Weights of a small image embedding model: width 192, 80.9 epochs.
Rows from block 7, named by matrix and row number. Each number is 500 + 40 x the weight over its row's rms, rounded and kept within 0 to 999. All counts start at 0. Numbers have three digits each. After the name is the row's rms in percent of the matrix's.
# f: depthwise 3x3 conv (model.blocks.7.mixer.f.weight, 192x1x3x3, trained with AdamW), a 3x3 kernel
f.0 072:503546559483560562514530505
f.1 098:503486421467525459487452545
f.2 093:507490543453431568492526508
f.3 115:512533464548419515500534540
f.4 072:480519480609523486521497487
f.5 072:420454501536513491550535526
f.6 115:491532525420549550469483492
f.7 103:555500428497484467499563527
f.8 091:524504461534522407497473464
f.9 101:505544531434498526433456508
f.10 080:469526475538438550561484518
f.11 074:518517529524573461556502453
f.12 088:475451581508474477546525472
f.13 109:459523480445569533465464482
f.14 089:492497483493588457497490565
f.15 106:447484464530566452479519457
f.16 097:434547568458518504500506466
f.17 106:451504564468437522547516495
f.18 123:479505493538515445570489436
f.19 105:503519482486538470550429440
f.20 121:471544512459490590514483466
f.21 110:469427489500464529494508576
f.22 088:501540531509537522405477479
f.23 100:530485459533442485576521474
f.24 123:477467467468406465501476507
f.25 111:525483438537513462570531526
f.26 085:557559501509456509517433530
f.27 117:544483482526419542534539492
f.28 125:569484487539432492529541520
f.29 081:554511510554438513541540468
f.30 103:482478510449423446512471467
f.31 121:456445459506440480555506476
f.32 090:527542500479501514442413480
f.33 084:502586468522534537497446504
f.34 083:487507526457513537415516552
f.35 082:516498452583510492495564525
f.36 090:505423437535469516519531472
f.37 094:507525532451467529435465553
f.38 117:500562506445453526504433518
f.39 111:512519552446511550426492512
f.40 113:442486497499570458548456501
f.41 130:532506485453470564465516567
f.42 117:438504516492553542510436461
f.43 115:492473448543483485590504522
f.44 103:445510471502545495412495475
f.45 095:464599481519474465509478498
f.46 106:493562522498490506493402514
f.47 099:554485543542438498452516535
f.48 076:559500457532492510432474552
f.49 116:546465488454571450501469483
f.50 081:506503416542542467544474507
f.51 100:535495479529515522413556524
f.52 115:508476504490579516430538471
f.53 095:567475433542491457506531489
f.54 085:502465423515464476531559471
f.55 111:497544536440526519449453461
f.56 078:518434478551504515537530564
f.57 115:470442463501487514571498559
f.58 079:556568506489467512448475544
f.59 103:494478406543496481545527503
f.60 090:491448486493512468593514462
f.61 089:514545509542498553505539577
f.62 095:523489442471532487514537582
f.63 169:518512526523417556543496529
f.64 085:419553481496491483481438510
f.65 103:540506513500448563512568534
f.66 130:498577469451511532466455528
f.67 133:473492501543451481558560455
f.68 089:438495462508554465456504446
f.69 080:419492536502505472526465439
f.70 074:493484513523443549522501585
f.71 099:558544517526528451476454547
f.72 145:495487460478596491470536526
f.73 125:428500551469529508541506445
f.74 069:431479465560524470552511491
f.75 137:479526483425480556456457509
f.76 077:474505585514468529514498435
f.77 103:481491476551504454582533471
f.78 114:503560493506427568473499490
f.79 118:491467505449555470460438465
f.80 091:473430550473478528468471451
f.81 078:528421477515459516466514558
f.82 082:473561488500442558444494502
f.83 106:494484526460446524527520415
f.84 093:524466496455581440501499522
f.85 093:572475454453525549504536496
f.86 075:518541402506465519481473511
f.87 073:458503447483499526506594496
f.88 138:480572490525443531524557492
f.89 082:527531479447521501475410516
f.90 077:571473462509559461457508516
f.91 096:525462490468448560542446514
f.92 076:449478546542496517535556552
f.93 073:442516555457521484501485430
f.94 127:481569521467557561473488505
f.95 136:484449486511591460501500462
f.96 109:469479470438554489489550551
f.97 122:506570503444476549550479480
f.98 081:452493478421514541537515544
f.99 075:475420474447446507502529505
f.100 090:506443517545452493555526553
f.101 075:492536547460472571487447478
f.102 110:507477455545492432571500496
f.103 113:453434480582493486509520504
f.104 088:606498491503504496512524548
f.105 080:574560472495437506513493518
f.106 111:427436469489476463541504485
f.107 088:585501448551499476507498534
f.108 083:457461532542495501548532570
f.109 087:469448491506499472586547486
f.110 118:520446458542555456538509466
f.111 121:522523518535396471508511509
f.112 102:479489463537533428534542456
f.113 086:532531580502434522520474508
f.114 097:477500520475575512431497549
f.115 094:438450471503488471576495481
f.116 101:484486439492558489424512471
f.117 090:468448517524421455488506537
f.118 131:514557519514580551498508537
f.119 096:483459422506488479517471432
f.120 130:465540549456490566518453488
f.121 082:568471473491519475461543562
f.122 108:505534505498423559481540542
f.123 077:456473497451525561487560535
f.124 095:505501408513487513470560529
f.125 084:505556571520493535545492550
f.126 078:525482442501569526437525499
f.127 065:453548495469510492470455424
f.128 089:529524587531495548526524529
f.129 098:536470450539494479584486521
f.130 092:456482537431503529451507552
f.131 084:527529448489535547486458568
f.132 103:458519499506564443487484433
f.133 119:500447479520451486585527485
f.134 089:463446521471476553500560457
f.135 081:482476473503446516566428489
f.136 114:519529547456480565457464536
f.137 082:469487491448486516409461489
f.138 098:431453478521547478490486441
f.139 097:493474428502577489467525473
f.140 044:512470510535561428513449481
f.141 088:516545554465513510434445516
f.142 094:514494531500475489602504546
f.143 112:540454514571440512466503522
f.144 119:486419489481525431523519469
f.145 044:528534480524437556556521472
f.146 080:448441476463511438497453498
f.147 103:553505496452440564466504519
f.148 081:500504444481416475516451478
f.149 093:560488426522499470533547519
f.150 090:497564584472504486470466492
f.151 106:556553496487472466425475492
f.152 120:470460439561530469537533494
f.153 084:493547468553537512465435463
f.154 125:517473480493567422509516545
f.155 119:497536511568411508497508518
f.156 087:492496524467569461536440461
f.157 090:549520479513526554422520532
f.158 103:447455469512536500554564493
f.159 131:505440478525516447475565542
f.160 081:472541454436553504532506458
f.161 119:506502560452437537506468545
f.162 091:500526516481424531555554479
f.163 106:428429500467508482525535530
f.164 127:488580523458478552481454491
f.165 118:487490453523594461514530492
f.166 102:505461506515580454535511448
f.167 115:506469432529576492503541479
f.168 129:473554545550461480535450477
f.169 088:579480479531452492542507546
f.170 076:468553504499585492528506450
f.171 067:505492447507589493502547465
f.172 105:515430467521522436516553507
f.173 098:578567512526549497499519484
f.174 080:552471512452546540474548541
f.175 133:503493473508574466441469551
f.176 112:514441548473574463506496472
f.177 089:425527419488526484510515507
f.178 092:520564542464493528426476506
f.179 068:462502539498443431524522451
f.180 092:471509491501438542580518533
f.181 101:534496428538541447537505475
f.182 099:544541500515575522486545548
f.183 094:475515519439543520447438478
f.184 117:493503490456588525483558482
f.185 098:542555486551479468533446463
f.186 096:485567526487417540516494485
f.187 092:505555556509527555495564518
f.188 097:455540568524470522467452527
f.189 081:473507501425565514529497552
f.190 082:498423515450477489502567524
f.191 092:447456544518444488451496459