Weights of a small image embedding model: held-out accuracy 89%.
Rows from block 2 of a small image embedding model, named by matrix and row number. Rows with one number belong to one neuron. Each number is 128 + 24 x the weight over its row's rms, rounded and kept within 0 to 255. All counts start at 0. Numbers have three digits each.
After each neuron's rows are labels from the 100 images, of 14848, where the neuron reaches its largest size: "responds to" is what is common among them; "colour at peak" is the nearest of a few named colours to the mean colour under the peak. Only what is clearly more common there than usual is listed. The data: telescope images of galaxies (Galaxy Zoo DECaLS).
# gate: MLP gate (model.blocks.2.mlp.gate.weight, 512x192), inputs 64-127
# fc1: MLP up (model.blocks.2.mlp.fc1.weight, 512x192), inputs 64-127
# fc2: MLP down (model.blocks.2.mlp.fc2.weight, 192x512, transposed), outputs 64-127

gate.455:120123152114140114143121138155112129105128138138152116159119139128154119140136154169166104114097145128087154117124145169139134158137112107120110141129147106123157131137150134082148101133089090
fc1.455:126090135141098109137164113148120182129105145114138169134122095190130120121119127118171125124069158106103127143149124121125082170120135095124137166117155134128173097111095164090141175127118118
fc2.455:130125120131177130162116097126128105102117115134118141118121130127082150138109137112125140125124174145120154160146166137148102133132155139107144124144080119123132207141139110139133144131132191
responds to: roundness: cigar-shaped
colour at peak: brown

gate.121:127094119138121148109127102071142074089083152134122111107107145118173128124120139146160079126124162143091137147117121131160092117143123125120148147170117175148138110131123173112122129148144127
fc1.121:132120104120164115101150134110131116138149174143120092114125086107151148092134140135095140099119118110087178113092114121193125125139130130124149129131110113109142121115122135121110108143134153
fc2.121:135136123133144105181099115144146108110119099152126140100153083135112119120146104137145096115052095128127114164134132130137103131129117128137157106160123149116129103098113161170166101131138099
responds to: roundness: round
colour at peak: grey

gate.77:087142126114168128148136157149110148122161133125138143121113075154153122125111118136118113149149126118146145144135110119151123122189140127126117153188168122100163151110119140153137154110106117
fc1.77:090110116117146116137123116119104155109171164144124127134111114117152118087144105148138136139115163130112135142160112142078148135164100137119132152120192132100109108165167100109124164138145121
fc2.77:103102100083172128092094136121113136134116128126153126086158142098137157116105136133145118101106144137161142148138144070116174125116102128110127137154115125187124138190160122152179134113173096
responds to: roundness: round
colour at peak: brown; grey

gate.169:112124153125111164137142172111141163128107133093125178124153101151151105140109149145130155100077080143145154114139099071140081095113072099152074142146098129110143148136113109110106155118129173
fc1.169:119115118135134131074118085161084143137140079094090142127089157175108199136131146165135129125123141086150104136100133098133119159138127135122154157098100109156122146147118098137144155129126117
fc2.169:157153104134099130098101115102140140118117137156127147130151108126120133136119154128114127125128162074072129135117133126124128171086137132116126152101125090090118151167091168112135132145126112
responds to: roundness: cigar-shaped
colour at peak: grey

gate.193:136137148128103140115123140100142076156111160103119106142115145170116123166123130120174198119141129107140147102102146080142100149149129132114099153146145132095096110099103119114129098099168128
fc1.193:140090125118144144113158144083091129147139103123121142050150142101118142131139126111144091110133081150189109119140130126148124075102166136128141122142176098145157117174118178121138159122107118
fc2.193:119146113110174118117097064142137141152110086130161110119106127134132123122115128128180134113087158129038159167119117146130118120121086110122129093163106167097122153123129096113159125130115144
responds to: shape: featured or disk; edge-on disk: no; spiral arms: yes
colour at peak: grey

gate.208:141103184135122135147123084107160112119102125099090073123107091183075150133150112114139144143119094097189159139134141130104113147120099137093099116125115145135136107179136114136153078109117141
fc1.208:147087172180143147112160126122126136137139136118160150138128109099097112145125135153155166100143114117118110122161129128106095120132124124126123136101117144105112140155155129136140125121143105
fc2.208:138099133095159122102144122084108136113101146141109128137096127123130170138099172123105089096133153108153179113128088140070137106107147146129094148116106153103151103120129042121086118141118091
responds to: roundness: round
colour at peak: grey

gate.185:124140141118128137168166188120142126152126101135114140116107127122105117083182132139153166142157124159120128135126170095139123076124139165115122123128139107093101144127119126127139131063185152
fc1.185:117143095089128116159146136162108095174111164111143139114154123132138121153081137151095148125105157136128121170121143122116136138126131108089120142128168105117135190089135142096108134138127140
fc2.185:140096134089156109128142118164144121133137086122104135134115136129132120133173119126179106128155111140105171202130144120095122125149146133129071081123145162176134130120119079142133135143120113
responds to: roundness: cigar-shaped
colour at peak: grey

gate.311:130142170144137075129101129102174141130163128125108186101102139151143122096180103165150109099151133124129145107132081148151114122135121122121143131132138110080164142144092107111144109147161121
fc1.311:137124093114139114130130144092184085122159164133109154152123147122132121149072091097138064085134133110104133133110140152158108115119101136136164121155179106145143134124137160110120123117093122
fc2.311:110139123144108128104125122121135150130096103122146125109180139133146144124148126146124156101081129129098089142136115099146072139118128115073141123084122106152102099091107168119186131110122099
responds to: roundness: round
colour at peak: grey

gate.141:092081098090132141171154201146140136163114134132104107113113147128122108124156134110158116123152161092152154062132117103127138112095131197138172141124155147101077141160118097111133131143152129
fc1.141:133123145136130135154116124123106100113111117100133088133119093094129116140134122085061138113155136160152109110109129085098121119153081130126102125152122168120111130105100133137140093101158067
fc2.141:110157087082149152105097149156104093138114167158118126159152111134155134129134145170145152079127182080123138123111133102148131129139057131161111162128065101122154123087118152096155138133128152
responds to: roundness: cigar-shaped
colour at peak: grey

gate.275:179143191121093096152160126110150094125090108129094162101138150119123117111121111124126107141138151115164110130126149138094148118162137127139167143112174151103128117179115103114105145107132122
fc1.275:119151107118135149101086110079136099160139121150084130139093138132136141089123122112090120098108153145110117054106104154123164130146143147154120171116145162146102126112176108168132116127128103
fc2.275:124186106130148129164163105136117121168113107176181137104135118157108127101144110099163158114102109140096109160126127109116121123153109120150109119109093134097144112114103134126110122130142125
responds to: roundness: round
colour at peak: grey

gate.447:166131234128131136108138135116085115133124121125129133082147096128149138138073163159127147124154115107167138086118088108115116127108139156110150160112141132114091131137138120118149128124080166
fc1.447:117087149146112119111135168170131138123095096085123137062085117097096169085122136100156157125143136085080157127121152108123137148146169073112130136111126123111141122167107126115155128142169121
fc2.447:117183119110077113135147102133097148151079098128138142125125130145157145124136123142089125135122056111179123082125119147110128136111154115154174193134088116148099141138099202086183127129094157
responds to: roundness: round
colour at peak: grey

gate.170:117129153143125117103136111128127102093140150126166145152133097125141125150172162110122105137090073103129172108140126103128114167090085099120118083111173164142159148093127101129143115146166133
fc1.170:136163130125161077134110100095152160145108146124109126088087099116192152107158131135132124164107132136118124158130168104141108155120140141128114102124158114136099159141141133142113146148106121
fc2.170:137111130183095139140114137110134098115203113138137113126087126117128131169113151120114117103113070098110081156117077157092139142130091111110115123158121092130134102131098200088169137130126124
responds to: roundness: round
colour at peak: brown