From a checkpoint of a small image embedding model: activation swiglu.
Rows from block 2 of a small image embedding model, named by matrix and row number. Rows with one number belong to one neuron. Each number is 500 + 50 x the weight over its row's rms, rounded and kept within 0 to 999. All counts start at 0. Numbers have three digits each.
After each neuron's rows are labels from the 100 images, of 14848, where the neuron reaches its largest size: "peak at" is the part of the image that holds the peak. Only what is clearly more common there than usual is listed. The data: telescope images of galaxies (Galaxy Zoo DECaLS).
# gate: MLP gate (model.blocks.2.mlp.gate.weight, 512x192), inputs 128-191
# fc1: MLP up (model.blocks.2.mlp.fc1.weight, 512x192), inputs 128-191
# fc2: MLP down (model.blocks.2.mlp.fc2.weight, 192x512, transposed), outputs 128-191

gate.119:477517477541530463481509577413448499598492482553466470468598514476452532545634494541510491581476511544424582557549496546463483537579527456500464528592498521532520482507459557508507497532550539
fc1.119:574502507479493509609506430487522481462596434542556500440410487494448510461477514414492531491429483528501496523436453406539556523510481447490485467456525423470488553542471545434471534540464460
fc2.119:389520542457566448503534470554480521490472460534578470467508447414546489429502469546508475555517507456516560470466488473449609501451462495517509531551510522401538456479525480510550527481505504
peak at: top right

gate.431:560461544495483463393492466458425463492498507603562520442509442511435482657496502518501526449444414486500493544465474662536481606514451474540484416531467438547475532455430587501484546580554486
fc1.431:509491538502480440509520529570510564481546475445522486470493392540500475422528478518487503507495460486509512511577444431524441515524568473515396544510511555374479503544457493502504603536502548
fc2.431:580578512446559438610486505411510546484484406493493429455532454521460515535418409403502528470533534579421521492666501546409535593421465484502462519488533495453583352406514507475467499498491502
peak at: centre

gate.44:565551478477573459526548494551428540544513500436488460513491542540469407536529500512539464426437503546405555503536537498488413487406575526435491438545466470554492538537516561573521477514528510
fc1.44:567460531471570569493530491427538448436499503450468560578500506506535570524553478537506398542441436558559485493558480456572540408510472508536497456471444427501469408491582443419494427528406508
fc2.44:444550487492469549444454481442582525537517501490441542540550427532540455451468515451450518502462476478498567500522426487497479486415482491531526514538350423448502566469541500493494445473610614
peak at: bottom centre

gate.218:447559534461547501461490436399519460508515506558411489495590528472547583582538465530541581503573500465441553522483509463573431529537495523554583496442430514529510530532487442536467569434456574
fc1.218:505399386536553515481504435576608577507453532508541442510455454499496522605448499463378504458514475410525522537556564539517569581503470526432441433488558537545543486550582560479573517521437485
fc2.218:564519562431563572504529556485544498555480517467577487549516494499579494550531472461619490489476435384517430604573445576589475519626552540486514492499543431557476487506513446456547514485559493
peak at: bottom centre

gate.482:580420470444469385456457494461504424496473485516497539358501398508525547502529504579497494499475472577542538483422498505531521513589374425558585461414442497492486470590514500514571561449563561
fc1.482:450599535560505547524541522529535494555531380525566501585549527546495510464482515417475524566474472443479401561475504531530488482411405404478490520582539482512510503465437463517429481592411425
fc2.482:478441457412493539434503467519512538556492496574538543547519467537519522566468578523495464514508512513504428586464449546453517517470591550445551539539447584461460528556567441531502464440502426
peak at: middle right

gate.364:445459401502459507458470456530548536532517526468484541578513465504513427408461562506420472522477530523452473468533557512455430438663468512472436543529540541513527503509552439530467460486459482
fc1.364:515504592508587499518493491454538439456554551569493531494524476543443580543552551513530497560496507460460577389500461422385537557485442492518550470504467474497538592429402432385546432567582568
fc2.364:519559507546462554510490489528505533423507406486434452496560449548539497432681603547411457468505440465500531557518442449520486571443582492505620484441523440374539581525499556566510480475544493
peak at: top right

gate.264:611507453550489484519461417425399552428525516469539522505592582572518442462492441413451475586531500530520468634456427460454519478504494472502493485492487441503589478428476394583433426422497546
fc1.264:493532473573551406493525498523570502512469459567458542540451491486422448544557512483484590496491482600471496573525550483402470568491485478583477533510549432581455469528480511487442470540540450
fc2.264:527494464543482619376508452530536504467497573511441440480526521526513522557562477453493449458474476499484479386497526471424550491505566502521445564546468434414475486544519494442491461467518465
peak at: top right

gate.158:411495463480499573418504512423542578499473575543529486605417507530496487532474450562437439470455577542536456509572477509505452492442556556482451567494557543422371543566425497547443464558582478
fc1.158:554487476525541465534545561458505499494451467531509476410575506555434502490496529546449594489441512508512562486542442428446632506430472572444518546444553576504400588482429554526459521505489453
fc2.158:492463561448482445548496544462534569503508538524507606510528509536379576589503541551503527504461493452461519454524487483476558493530567444533601643549499551579513509535460517536506565458461484
peak at: top right

gate.211:451591581493560526422504478515361462389547494553435497464529443512510600495441467507415490539615482465458567424494512506538482464432496611497577454481597486559505521417536489507475475557469536
fc1.211:485534493481471499499460497470528563501484438497554518436509518558511422420493462562499601407440479476468467560473430507433479557453492557479512558559604585527531566550550515539549510510581483
fc2.211:547483556518533476583472492515482531425594603425444535485485434491521509561408461473477598471501537474480488514500526565449484402449452490363436480483493394504531435449474496525494592476468526
peak at: top right

gate.358:594578451531499539549483450574615472500510486395520367464433505513467549440423473441467516511448525553495594526509455453509560545493545505559533516534488541452509483494613546457450453371496470
fc1.358:586536589574442427523506557519493496537472449502494510510436473545578559552461571411583582425549557533475580546500445543474520496567323528477478508518548507422383492458477495534533448505613510
fc2.358:452463451639481401499461431484447467531565453513454610530423547494454473460521453576573451552460554437520482501560492452477530541536572485458493473496452397484467547463461526471494491506479574
peak at: top right; top centre

gate.286:483543477492517534460447440627449514485502494501519415465546527522523475531449500527437586361597466433549478541442497456470518547514389596496467486533467520506460568472400541380523547483427459
fc1.286:553499551465564552448452443667430471558481456489490464437522510502516432487479525450425559411506409470579440548464516475446472550537429568458493510484488490489540464476401570451524497431448463
fc2.286:532585505542476595430538572464528507448501563469531433498525582500489428483486448537547524423536505550519448522491486510475519496548490504518495411486499542507495444538392464539544516559492536
peak at: centre

gate.106:501508540531480546516483433537437514499466398646502546479541443468473581457457597585534466447574416518518506547484542610544485536428441485458528535491530494583455499449501474499523559481645543
fc1.106:490481557432433439484444538552559463505540562413443397480516530531525528468464475498466529486508433452588516500499541450572533413511536469488485540468417568469542507420539478546499454526455466
fc2.106:504498483491451527495488459409536573471558454535498448512542562525490499645481538541538541527536481447545533485538401530465498576424520627484546533559526522369525483403533536495542554425483490
peak at: centre; middle right